config = dict(
    encoder_arch='transformer',
    model='contrastive audio-text model',
    dataset='short read English sentences (LibriTTS-R)',
    train_examples=26041,
    time_shift_ms=50,
    n_mels=80,
    hop_length=160,
    input='log_mel',
    spec_augment=False,
    win_length=512,
    tokenizer='word',
    vocab_size=5132,
    loss='sigmoid',
    embed_dim=128,
    encoder_norm='layernorm',
    encoder_norm_position='pre',
    encoder_activation='gelu',
    encoder_mlp_ratio=6,
    encoder_head_dim=16,
    encoder_fused_qkv=False,
    encoder_bias='none',
    encoder_qk_norm=False,
    encoder_parallel_block=False,
    encoder_inner_norm=False,
    encoder_moe='soft',
    encoder_drop_path=0.05,
    encoder_num_experts=32,
    encoder_moe_every=2,
    encoder_expert_mlp_ratio=0.25,
    encoder_slots_per_expert=2,
    encoder_shared_expert=True,
    encoder_subsampling=4,
    encoder_layers=6,
    encoder_width=192,
    encoder_positions='sincos',
    encoder_pooling='mean',
    text_encoder_causal=False,
    text_encoder_width=128,
    text_encoder_layers=7,
    text_encoder_norm='rmsnorm',
    text_encoder_norm_position='pre',
    text_encoder_activation='relu',
    text_encoder_mlp_ratio=6,
    text_encoder_head_dim=16,
    text_encoder_fused_qkv=True,
    text_encoder_bias='all',
    text_encoder_qk_norm=False,
    text_encoder_parallel_block=False,
    text_encoder_inner_norm=False,
    text_encoder_moe='top_k',
    text_encoder_num_experts=16,
    text_encoder_moe_every=2,
    text_encoder_expert_mlp_ratio=2,
    text_encoder_experts_per_token=2,
    text_encoder_shared_expert=True,
    text_encoder_positions='learned',
    residual_init='none',
    optimizer='nadamw',
    learning_rate=0.0015,
    beta1=0.9,
    beta2=0.95,
    eps=1e-10,
    max_grad_norm=1.0,
    max_steps=10000,
    batch_size=256,
    epochs=98.3,
    lr_schedule='linear',
    final_lr_fraction=0,
    warmup_steps=1000,
    weight_decay=0.3,
)
Rows from block 3 of the text encoder of a small contrastive audio-text model, named by matrix and row number. Rows with one number within an expert belong to one neuron, the router's apart. Each number is 500 + 50 x the weight over its row's rms, rounded and kept within 0 to 999. All counts start at 0. Numbers have three digits each. After the name is the row's rms in percent of the matrix's.
After each expert's rows are labels from the 100 texts, of 14848, where the router gives the expert most weight on average: "tokens" is the input token at the peak. Only what is clearly more common there than usual is listed. The data: short read English sentences (LibriTTS-R).
# router: router (text_encoder.blocks.3.mlp.router.weight, 16x128), inputs 0-127
# up: expert up (text_encoder.blocks.3.mlp.up, 16x256x128), inputs 0-127
# down: expert down (text_encoder.blocks.3.mlp.down, 16x128x256, transposed), outputs 0-127

# expert 2
router.2 109:527533524547382568509460524491450464404452530468540555598516497484445462439484446503503579604478462452470440469429435556514453478544548532533484428539542558503527580519592479553484442504512538473576461526522535513430498516511460416499451478564558611535439491506521476490417479520561447551473537516493474554417438433472473443433644553599485451440474506562476507527535500500494400571562
up.4 144:576448489501458396492505520517541534492498575501567542538552478385464548522344496476515458507544562464565464515418405424465525526537559472413519505528567540463474480481485584551497491537441474528538554442542577590444553475516481573454487420474532465497566514487447464481439551498462565510495454475538571466563466522502482458600411423598404535421472496490480583516506483524525596469470
down.4 147:532448516496534512498537401503510564441506469506495570473442584452449443555491522430461473523475495518546440555525512436555553553504418450449507459555468437479544545488472542588442494480470387478487481452535564565488517416514485503430524444531458503452561516588448367524574422486462594488533580449570604434551459560583555545543478454500459499593556502421538443453468542476545475482422
up.5 031:526512499557478514542526422616477598468535478489541515450483508529478468600536452455463509439424489478474570546579457439452582508479494520473497514418496485485454547539466580422518543543466390473520404452420532460512492437487356477492444520426556497437539542574413530468530502365509500436489550490524460405554575554485542462440472517468470423451530401455574489465534490493473529484492
down.5 026:530543480548468478501558519507527481535551512538400437472435437459489542496560476517468479446518587495487408512531457475502418470484527483499548585520548536438524570345441530608530430603458528545440530454500515503465523544554458586428470492465505482500512469446440486490480589519394506482413490471576486480510465532443465433497487441444516547586495419542493506523511560580490564365393
up.6 173:442589517459463572567499476520458542417480507523489589543429533438457411472463479526485566525361462470521436523487436377522508490491489457403549490513525493532474598577547480531503487461476533516560539514479541420492545489397455445602491442492442562490449548537529489428462440512524468514501555403465568511516484497433491510415542549530468449525543427549493390522550582516507378493488
down.6 163:492583512443509501502537431436475436397495417428516484553518473528427506530363596511527573519466464544512503421509493529531523512542514500521422435518515503560552485470555563474508464555531531496430442536544465470440434521535498524458517497595459566521509434536578562475469478500540479536638490633537455535530480431538529429399530521593516525493380529486465437463472501506444446598531
up.7 150:454383575453501459475467406533422436446499515399452544496492576490436471522537459505464499547366493548438559521420501432467501493492451471421564472560512406441485507487553411503443520486528477457617467520557490419454531387534484484509461479542572542477517497471427428432454461478457446551490617462525548449499504494496501599431480499539542529405582496538459497543505521481501485542560
down.7 148:553547523558533512500496431524439433494591533536482503459510455480435462466432373474472467554487420588512606524474568456479458474501523563568489399515474515528511511532552501464462539559467490500554570467444495478541614469549492542497419575572560525451580612481429452476479410480469507457450402493491534600543495495530566563512440547579417416538464511523462517554454460441519540548543
tokens: "i"

# expert 4
router.4 087:409502595521533467495493507497466443534565556398466443479550514462468577556571558591531512505542484498518514462571547545494482437458508483574433497573433476418551484426426460390447554493475509577474422559538406505458524556579522524531579566532602495518444467461560540541442483546514494452522425552501468415444536561428609469481540526445597550522533539469534534499440469454522507525492
up.6 083:450503482516530422523452487558548580523551590490594497520520497522478540517489531516552505536555504484493474499466463536533494554466508503512502533497455565521537532487569489505597495557507490470408519551472550589513511510513434481490403431455583398484523532503596469534528526508488442443604478599633505465455444517557483431486559347455667498538510501417572528474525426446557453489508
down.6 082:471551533519578393505552533550497564526547620449494467426457452582515460426580424504451508408529554480482492649447488408526517442458422472454481495481490520530532525558427447490569579437447559515507527565441495460506505495494481537548434464391493420456482509462569486447508423512559458481454436495501464461534534493511526473464527539343624484507495518499550517516549462525480478452500
up.7 027:547520443482476507569484426560483506410523502497445456491497558612567491571384487546426506508490522479486518580449478447456558499499466544418494493469527471482538620483591477600508470487513513486537427463535616519521504468450435460538513406514429515463517568435499516458601538440400498547584514535483459527525581540584460568475496480547550530521544447515596447482484595535515454407536
down.7 018:476490503523444514528525500437533592515520371530549472441435600359516497482414483473478465436373453527594448479503541501551454437460533504447465493433513496455464532526464549494470493447481445477423562503502441527474521527604464540475477504469517485533531522505521573430488425499542527438447506446422458505511444518465600436582502476531482489591466427477424535464397467599438518522404
up.8 131:401467467397545527443475482503568472541502481438492442417503553500509435477579436511440471540419512501417459538507517513512548466371502520463485436520446423487431535464507463400488469460543475486475511537444480488438475436508531475515519498523539518419479503429448398541423429514472366415433594475514599438471477431515540565513486496444612503429607473516538507528485507554518527458553
down.8 138:479426489498386556449507564483574484569419399542479519456502554462595528510538532486482422465475483479585477426570526593489524509466479557529508527521467444402503453462446513437489506444543418476518469494515453514516487530394570441526570524482494524525483413514393566571458516532518454475522584397536501406456536562449476496498512460469503532444568454513532489429493609552447550399431
up.9 124:489525514529567485621496478554458577515466455560458557507433551538490462512518483493498456478507491528449520481495520463562435487466457463508561626475513458518521532544535443457546491534519536517478580478563440446646584490502383477573501548489480397561513522576510522522557552484419493451536491478498519472537583512615506588516366524481513448503450538455463377440568532536486486566590
down.9 116:546546577470509488539560563480469538436437499478588499581384517482499496484394510412499587507419442520529445445487494483565466508590524410424464524559537468477546477484577614570489463469468544510457556583547454451461468532460412444513459451458459547601487465529552560539498499559461489565509544601434493481541473485585451463511567547555484482498469595553406458487533506474520443513548
tokens: "<end>"

# expert 0
router.0 076:522498441446493403453463419457491437473493458451493443440506503571444578467442502512546462551415508551534494405483446443458470525535544543541456442532566502503519431412413544466590563503419488460470487521558490501463512472533586512475432537569502503517617472476515474536436446513529512509564456535563499421499441479507476419461496453393621568418471479437469528565492435537407532581442
up.6 117:438536437453514455514484411536501514512457451531493455474441568505467514512389550533523470393383497540498438495522410395476447583531473467486553670454563529487500514505439522567535487498462466414434573529544495366529498498534444526528452498460506404544543516617500489528561544456496494529578566565504482459593487537533435533452489438437526498467550475421455494475507497541460506526523
down.6 121:447492623489561475550530508576513484560570550488478513476513540449449618551559491587555435397500535531549555522569499491450440455508455471532450565580514484437501493467386437433443497461450516581466501518481441451496521576466495525575575548435558487501501550517446516477576496523504516427507418419457484406480565618437561548513453491418556512543575505522516488528441486483550545514430
up.7 128:448519448467493517546491493509623490478476430469475477451490451538584513538546588499497471516460479479578502515591476467433582532465451521526480529458550436528428498520514476429505487395466534539554532379465510481513549526417513497495542544467459387433501531511454620450493421455517521417564443431412531499432544530550480531528504571451501508452592394516559408400428483478457507483423
down.7 124:481460409539446439432481549478609543630443493541520502500468520620560491451601454491503463487580520478548503484468527553580507458525532483525500550479544468518515464523528514569621449425442510489516588515524502534579513484549512500523531569494529414610529510528428472563539490436493543429507462414436498522440499521603478505571430498452505558478554524441481512427447454561515636491468
up.8 055:498554573466417572571570543556548592551575430536508464475439428481499404531536499506453526507516482457456482507549509599537560480433523571474485543471519494525486546548539567451423428475614533509489457414433479465502487422460475506604527500441508464458416530553471571455525481450578503538502492508463517499533605572456526479450520458489500426417488495493580463458397555443604533418483
down.8 048:532531493494472393562522461429488579454488456522507486527566570514480432432432535524521585410534449526477567463518439406518506490550421513538464517480528480470441503554592426438505587460487558523545524542579474417569483552510454556484584488534448549569505484495561528445471553502457533529625504475501492513543518519502491570489424525554413527459516501378396496498506524515500556499665
up.9 131:505545481516521562493477480499457485515516432449429413603464423515596504587483547429500491576505475542490497430552570567623474494518534449483542518432417533564570479435481563504429472643560435505454509497487463501555469543514429448499400557528482428488514512510542478516554536550420586503460486612474557571534521491545518437571491488483480459512434574550494486535513523398539518502591
down.9 126:449464504440560496508499516486428356495535455423458413512468461445559474540455581505545458502432470574452478476616487484438530514437530496436530544438552399455464436463495500441428495574572457547464497499575406503473481424542480556505523549541499460466506441436474535482497524516461451522502547666480539512623561465413496487540561453538492514509458489497527486523546539446499498578602
tokens: "you"

# expert 10
router.10 094:596511505446456403489534484483475502518522508510503449438469423462493512476365481441539454516494523556519534425396529483485452463535503572522470486503497540492393413511367600491564498483418523511419474504504476471543503515501505584552359534509549459532629553498564586544467504537510490469521422560576440466541448514499495417489571524446563532473469525451455524568404464516485447536510
up.6 048:459444421485463544473507438522559556538550483565422507554493595503549439571616483531433443449476526384550512519545440434521508575427449515496567505471491465534511611510473482465508483515591528481476486453452533460476482410434478559600522511452531438450491511512420467515546456412404438478549512415409505487526540534498440586458430443464504441511554470419563459472513559440457475490439
down.6 047:499426515451512526446499515452527498481625527507476521419458411612475488497546594500460439490555509478595449497457528489523513506435525581524461517544423448565559502439478591437529475431503435513566466341519496508488476363475562527431479554512511494442566450549433544525530506483613522511513474447609511551498467489443491454505479475516481580504454517462546519504568414586441526529471
up.7 057:471485517446477518535540496602430541518464464508452443481513487510535396597573519541452493471525502456496539624541443512464608546384480478469557472461501516575421580528524539497444449448582505555511466448494483524464515450387462500625520526445487444458487544488561608463588462467483462511548501510508532525573522544406537541467539463464492416428502468451600508462414572447458476518494
down.7 050:515449538587469519462521522478473547469467600422509562509523498487483504542502450488499532534364446442615472433442498551528460456434491456462376466562496503414521562514524397536431474435453496521563401491613484472476509481561505481436466463585529476561469395495489471462474488572561548551537502438569489493476449527436499472431468537460571482588445571524486435461516513512461385481464
up.8 058:424510493491475545520540501555483522470580497521460518480420521417467456575521527603448449476469568445554499533471493501492581511437500497496573494517581463534498640589435505376535499421543501537497429386437494453561538445364444478565493474451519574458503491506422536500513448431528486518514514482571525478508554578439488515470508452443423421495508387511546463440478576438495485447533
down.8 049:483481451521445579442548566451495433604498519577482585528605450537449565535521494434516495487591511598552558474547577604565409431551478499612498431533456493485639420523497487447539486557454498550565405544511479595512515573464554485465472531535468532576566484545450478544515501532510483478498476467462491490473511536483497507490493516436558556480476519555401571561553449511534507425491
up.9 198:503581543519549505615604505510450565443510503487495445479479452489515453543437547426443482409509489559577552564463498474505573501502461496408495507493440492463526490496448485486400515607490458519506504502505469506483456512460369583451440496361438428417485441515521545518527466495543472474503501554532573516611531563382523498493510438501455418490437517528513456445558478389434494420490
down.9 204:540568556455519483499416460409417439367549442387491425476543467497500556579530561547584512474544477508479516448467514524509493467503480555503448409471403551485494424476480461454451559521478477540497409531489473544488460605492544565385482528571443522461517443442600498452439489655523484472492505507542504455550432430474528494504533536536499486447401564499499466481539527528458462555546
tokens: "<end>"; "the"

# expert 12
router.12 096:610518504441458405489535474485494508516525516487503452452468405487487524477372484451537456524506530559524542412412522462479453468529509558535480496489483547490409411481354597493567504495422535504427476488503481473545496513482519576549365539507540464542626545486568584528475502527509489468511422575561461464539452528506489407484573524412558517459464524471453527577391474514487448534505
up.6 193:535514497531435508597573497503502477483503468461513538533481499482526506479412562482494482492410393536553533503485449493405537619498539514482532564408594446470450469519569504460474554489554493487588524432522501456496513512470445558472535481388503545510500542487421641401448502436525511566570499519508465500537584591460452501514442455635391529414506486491511513471504536414444574465490
down.6 210:529551500516573552519445474561552564446521501543575535509472494377448473509467496645518423554446408474561420484477435490424462490436421565520455517483471477491434534625519445499462509419458455547465499426428524545530587516482486561535455461531571496476557532507475545482497467536506506423543509515622524482447429554530498477544581504533433432565528493466546474393517535494530389504511
up.7 069:446537527559408613533455479624541553473486500487454488468574544511467486473456504518403517445475434438498507496438418548446557566456543518508575551454525458535426565483521527496466492549517403441537508454539527476569541498416373475484439480421533477392497556560455463495537505413467562441539556469516555522436565527537495486450491469577459456435509487453585398426484562485437508500506
down.7 057:501609551474455523483494531528438485473508479499528571521446440501524522491516561422533580504463404555507460462578518488546479422446580485524512573496509534466608529438481570370497528480521404539474438516562414566552557471567533448532504533565509432521416456523472510498553611474499545613549500621507530535519542444525433461512513473507468463498396552449513541491596505437547515537569
up.8 048:454541525435487507576540486584539507430550444520384519433506486476489418562539495579426482533460576483530465535460455505482546488436466501391500505467631460479483560548501550483418527419490439536483500474503521460562581438405518484479489499485399521489510529530438504492565463431517434485523486504538587442434471536509518565438493544541464451489489429505642492448448597375550454464480
down.8 038:557499385509520433475528498507480560444491484485450523501521467532504469545518407509466496541522485482533454534421581555504392495576468462539575425476508645505477393475517447527565543532488530449497537521493485498486514484426474516579454527552492527610426516564488401531398427470407653484459540442529541531455492438522555531585455467447506532544544523537523524593492460577507442463510
up.9 130:491531515470433536603582468541478559485500461454461504523499593500499425546426567485408478403385484498523517550490495443476574573480489484379580521440501425555459516508533511487484491491520474484533578468491513491525535495444359493519524442375462449479501562513472558443491445401508489506584548475534568447547559607497513548495554470550454473490547490407527442405496515430530485426483
down.9 130:515495514405496441476518552398509556486484505487580507590518392506526465484541521555532453515518464487559464464484531491580486455434492518475470451472420525479459398444480450532626510455439522586475554586465444541540461560439543517496511473516491484570500453417594536534425502569400430440514522468469561465483426411501449487576567577439522486580458489500509471456627514591479460492523
tokens: "<end>"

# expert 7
router.7 091:572519483420470458442547532472538490525515444578430461409524498519524515477489504480504473387553570519482500500548533485511528463522405564552464478523474480526461438502333595475540503401442530537445402502471437423486443485470586545499591563536420539517474448485503590538514519527590540534505490445490436498558502508406499524442533558406496553448427494443503489531447552596443526484428
up.6 033:443593524515490545573570386528534672434577433481595512515562524442565475538472537547419511460499536490521540518483479467466486538469539411499550552421514525498442579480530549472462509471506504515453494352514486447505508541518412485534491525462513485420492521625505497421523443442498462554538552484516574484531516558466505534456449415546563492484588464544528470471459492416551421549523
down.6 026:563480457618543524548495454529484441510469453578452524464495465481412526481480484515463426381521527503460490477473410454474502478457453468572479454546448580479551582442472607501451485473485425519559513437522444477519549510495430599451434526478575453479533507498434437627604500483409523526523452428591475473503511589467484486531452537466504427456497504494626531511415578449482539535510
up.7 125:451522477458548541535483519575466506440484515394464424496426503472561466597490574521511462440444541471493452534526437408467550485472443470362535585361570453546444498499475567546383478561528518450452554465494517438507459503486469559506487501407478373421575527491487554409533544491463493440450521577454541557606573562469457522531559484508458482498506487521531474487529553495479485529523
down.7 121:490482567546504520488542466479407379392499468413534458529510431509519512552495568475441505478513380490564519449439534502475499509509540526533455437533481465487528456477534489457471523563552473497539466441563472483456448430575511590422448539550454540490576373516455459529485473517543524572553542565554561574523507500536545428450490474494463503420403629485467458425533535381455505576548
up.8 035:440551443505487488561577402603512569494505504526460556495450488434496476558516502548462447470447507464556449531482482453540506487473576560468521460441451480445493635454490424476467497481494433496508467475542523492496492528577465480475413447502531524473530587534479473468550498393549462463608471487545612515457553583555493408524481491493465406503569438475598456372468502368544502443465
down.8 024:478468483452438402480501485493460538469501532525483521568492500440468598575420541559460405514553468498465501559516396497493574443541554575575458542464540534535521459595368583478463447468397521491507461487453525504465596539445513550557598554470513518557479541477435565449467428501489532473533465511551434451409484534461535500521625558532514490428540416459510522452474452533551490575448
up.9 041:465500481550460522544550460597584553478532522589538491495500503467431444549481449495414552495497503462513460542478476486478547590490576492433548526494559427526485582566489585425516520500502504468507459422470585466459551525469337604482442450471519472503516554562490477522529443422551525507583474523508602474494539531544486519497494504517447415451548444513557423405341500407526487475511
down.9 033:494572461611502509564560529442486598597550488563496518516483627415515395375495435453566472375469450500442517529473477468508423571541448486493392474517487512443515540530474463490552604463484503496515457511548506514613540516512443528406453455440490497568530450480542529538530476502516522477493477487582478543550529549511481571486533502470474475612492594414537520414527446502503491470499
tokens: "there"; "the"

# expert 1
router.1 092:573504507456469397490536488483492504525519510509524434428449396509492533459408488471540447530499537559528537426408526488490452458524494582518468475497502545506440403481373617489571475505416552492456443507494479471509464516474531547552363525516550486541630514506566571531506498533517460466512440555554444445517456507491474402467598534386578520442457517462466530574408468533490432531486
up.6 051:424542461479470556624518447565584525480479500448498544569487525478536464522555508513381467521446542511472474513512507489459577604460423458478528461465468514537482556478501475437447512514603471513464545499510563450485479501416467468583537463421554577439491571531565513495497488431479512466511506538543472493590657561383479555455557495404481457458566419496623462470505577491501528492523
down.6 045:499492469518455433461457528450494465515504482500455466411503438521551524433541530494650540525541536354394441471454431572494485477505533502471433474512521464422492508450508490503532575536495480480479445446598534549526467448549502531430441413499453477503516477403533475583427543641514461441450543547498506483566382444468515511516506525511456618449459453445500524453507571588506461561490
up.7 051:446512526537552546547585439529449546480530468446417522544516442484432436547514521540483431441468494487479466575477464507483557565477628419469546549405504515535526642521411489404468498592483455510497551510503495472522541518443457516561508496451499481424472571591522495463480382400605570503563451488557535491526537527429553513495544462557556453559549436480571468450442560451481501474506
down.7 043:521464438617513489407493473548483463597535487538454489482616483500525492437523457421480509482566486504483481427469467539545480360471522518545529465493433505479459449589479552496482560500510427487603470485457433578500608499604490510457461592581570524471514470474498440572554495482525542485481481574626553496466490571533526431455565464487515422506523562545638532477512494503546485445492
up.8 080:505535544504470526633557403554472567427540469531464542498537584437484514561458564512422550410444505507547521549464463492470498548488430467438547490451498467489538571583478512397454538562474481504549505411466510393473491436448483498476583463452435501447498546599487538452498500501505534543566546436566562450552630597520539608498483484530460450457512477445552435477475567456515463447501
down.8 071:475541607467474576501445477466496463451499483512568518510493467429454587546438531562585509558391434547559548385503505540513462408547572517544506498571475509469465425517542490443448534461458505531513458623493424449515486567494506456547572569547472582571492472494547578412484465603565495469542424499471532478445518508427548516488472564573466494523516514645467481535418499520457497539503
up.9 161:488572533552477494571457314522457616421509512478497609486526566501451443475493498507519611551444396396471482528474481459513475514512482517500539460497517513524510624582617506491511556474494525456491437451497552440551541442534485517550521493505476553490479530595517471466506480492508541611570527451568456466460504481588507529454499549567501400539455516456526465509467467486538424567576
down.9 159:405538473494469453553435408562518565563550517485486499488509584498539423529461497613519516573429515434419489546515422495476547516463524463517529578432471502520369561584558472474526535463499455463545543496465532444551558461541413469515563416480556476468408581451572567463463541506545452488538544515563521442438520485504523506501503422559483526429550405459586497474419506492547557481599
tokens: "the"

# expert 3
router.3 097:593518499448451392491532475495491511517522519503504458451475406472487521473373487439550442515503520563513534416414514473490461476521512569519489498482491545494392412493370606494574494480432539509444465505508474462533491515491520589550367535512536484529644551504562593529475492531513491468506425567563448451544465523502493409486574531433553529461452525466453520586394476517481443523492
up.6 229:490600450514550557484522541554579542507440480578528443412378510491533512512486485473481442378526539492557452479537497451517508421495532531457457560443551520559478539503476571541481404440469565446409583466433470445497473531456491515538421515486456397500564498529425539521546481466537471368460474500426522560557505585505486498513452546423449453510448495488508437423481615530479515460404
down.6 249:416542471457577491469507487528487474506528439401500446470487517556569492538558557506470513430470402501569466422539554450470534534460458450490474589450512446455550490503419443486532587528516403488437504468484472436518493484586493519484463522484475443520530429606443476575511476445546534552570526563554503463487530568518465503417532429392536548556520573387545476370535491401485442437459
up.7 185:463449444508558505544485386561531459448489455465488479548453509434539486588455531530485427482438468553562489473550423500426501531445474509512544501471538413480368527500576443446418478491510452432515482393513501515543547436509424579520479524512451449447568507513466551499461478441440572480590600551605537502514498501558536476509461398493511420499492448470535422372486498457475457563583
down.7 198:478487557493480462496476418629554506469519539457489452516475502461480502552500557606556460513448475474583513478505366391451468447519513486558465564526595402490442523527470529537432432464391566496515498468527491450418490512525463529628500576526561479463531515541449512471495444469517539471512437534508489555431449576483535474451593543457553467485556463459514445493407501536514421632453
up.8 169:473495492473444541569564424535518503500481430403499459550521537463493480560477571477484520498461459509570573493480472512466578562491470514498524550454502503476477530505425469420423528475541386498583500515498526406483559489470388556526521497417533504446390501580515502484460488461530535538592519472537542508503616576441509533442511437504529483372568453445555525413506533326475556449496
down.8 153:539564560481487516590503527418520594453507472470579519518450510450438491526514556590529586491478426377545420491479407497459529536481414438469430522500554485440462499629514574463473555437417468564508501485491615482499511543542480592500567449460471577483535510597540499477502506527539521533562467503499519504524451523548473512440542531575357405506499563478532463436542525442470478498444
up.9 057:437548522542485581634503441522479555441492440497494527499506473481455456489427516490422495556426558505528601503500435501452536580482466460497570552517491442557477565505499481439456416515518462463513533522460564530435496461427420523493495464458508578396550583562452516492466461429480453450626523460527575487469550433486546592358427476567548483466549452426577544560496458472497497494465
down.9 044:553492475492510515588470584417506524574617472508524553416491496505566467457415474548470510423462427587489549518484560497470492499445442490492428470480497524404505460544490478416491555452507474545488454603464449511512492569537448500432507503524566559574526422427522568494471529592541468399565474509534387535545493508458496406520568543517421539621402534478476422442512551518510529462489
tokens: "<end>"

# expert 11
router.11 087:615515517437472391495549516482477504542547539520541445469487393476508552476374476457525458524501498565547554417429531479474451478538538595538481489486512546497433401507389590483595495478433551533449498488493475463526500518482535572569358529515568468537616565482548612503490498541502496499514408561544439477516483532524483402500547535436555522482458541462454531564433463518476472526509
up.6 044:480544466494546501611580447586479605481464500560436538462473523471519411508509537547435513409432513481498436553441441463466586515429408580491523603510448484547454529497483534477489445471512433450463468397492566469467526496478415518551528455542519519508458455509428511558542464493582522487551528404454578501505564562483518493478449458569571510461513430463536468388550550364542498459518
down.6 031:594579527522476482478495491503430528526466407552389499362412553464581526515422541499451600540434402585470503496575429532499463498570450574555537545455575505432581398524517410481581477492474517508452518573541512445547548542523444451494472489468483431573487467602542550536462478542519542428531567521468463488570516496465480592554453528502557461515467533546473503524492524509446497501508
up.7 036:430479477507387461572564437553542578430508510489462481441533567509471494536548503568491558457434568483506527473498470449531580557532517469464432548535491445623526601477431541429451453505560478503476484373513480440410407504443491579498517466434556507464524564558423455456494516458427526462586545504551511444520543573549546587477539507468556416464512489476602462520508567453522487444498
down.7 031:452567515465520402489579553386480522540452603625502480470462496480502552555541482492495476506463477594557501516540470462576533490519494473442505496599516475485440530542576520474519578515521539458557539527481486410548400485498483455484434433490488558468534439498481414425453493552506597550513457453560535494532533436530583461483484471387515448485420529454555467498516477578583379603518
up.8 055:455502484478507504539523426529443504454493441518419531511575474551446486524526499531399484420517505488507475608544399466418576564469451496531620469422462500566499524514443522429512465552530451466440474383482506519548528471416441535518568533500489519426518506566508489442554456403531494537513541410554572462468586565456556551449407509486488445529508442440612449398495549464539512465549
down.8 046:553526567513469520480545575500578477491523575458483389486486504520482486508488511493463500472555513486592511503484429540599483555545593471451458509569437468518587456455439580491476499640547474486410474615541478585436496471497475492490490476415526490509525421558454487662496540474619440519505517496493557519524518542447478478441539510472504563411454493383508589428524494508505463447474
up.9 043:409571496485462569511561440556473498460509463452478578517527581460539455560479523601432536492471536514548435523379483483499539533456498523504508546476517562507419582573549487543459502486563415450486416484440543545539565526457430561559450498502551522458515540491462489407553444369475463453472455493501536492393540564482559474511522412528497476469468395400596391508483477428486492510512
down.9 035:544536546584435428496496543497441570520505559513477558564515431520465525452505483497516593504557509519543449434511410554513385548610544513575468477578547548376533535466502428531486475519468480568426429455532398531466538486495478576572424561477523502544506391536522470541476538543516524473484527434611469456502482497479472465466399535508449552463449462528499564420503509467421521585584
tokens: "<end>"; "me"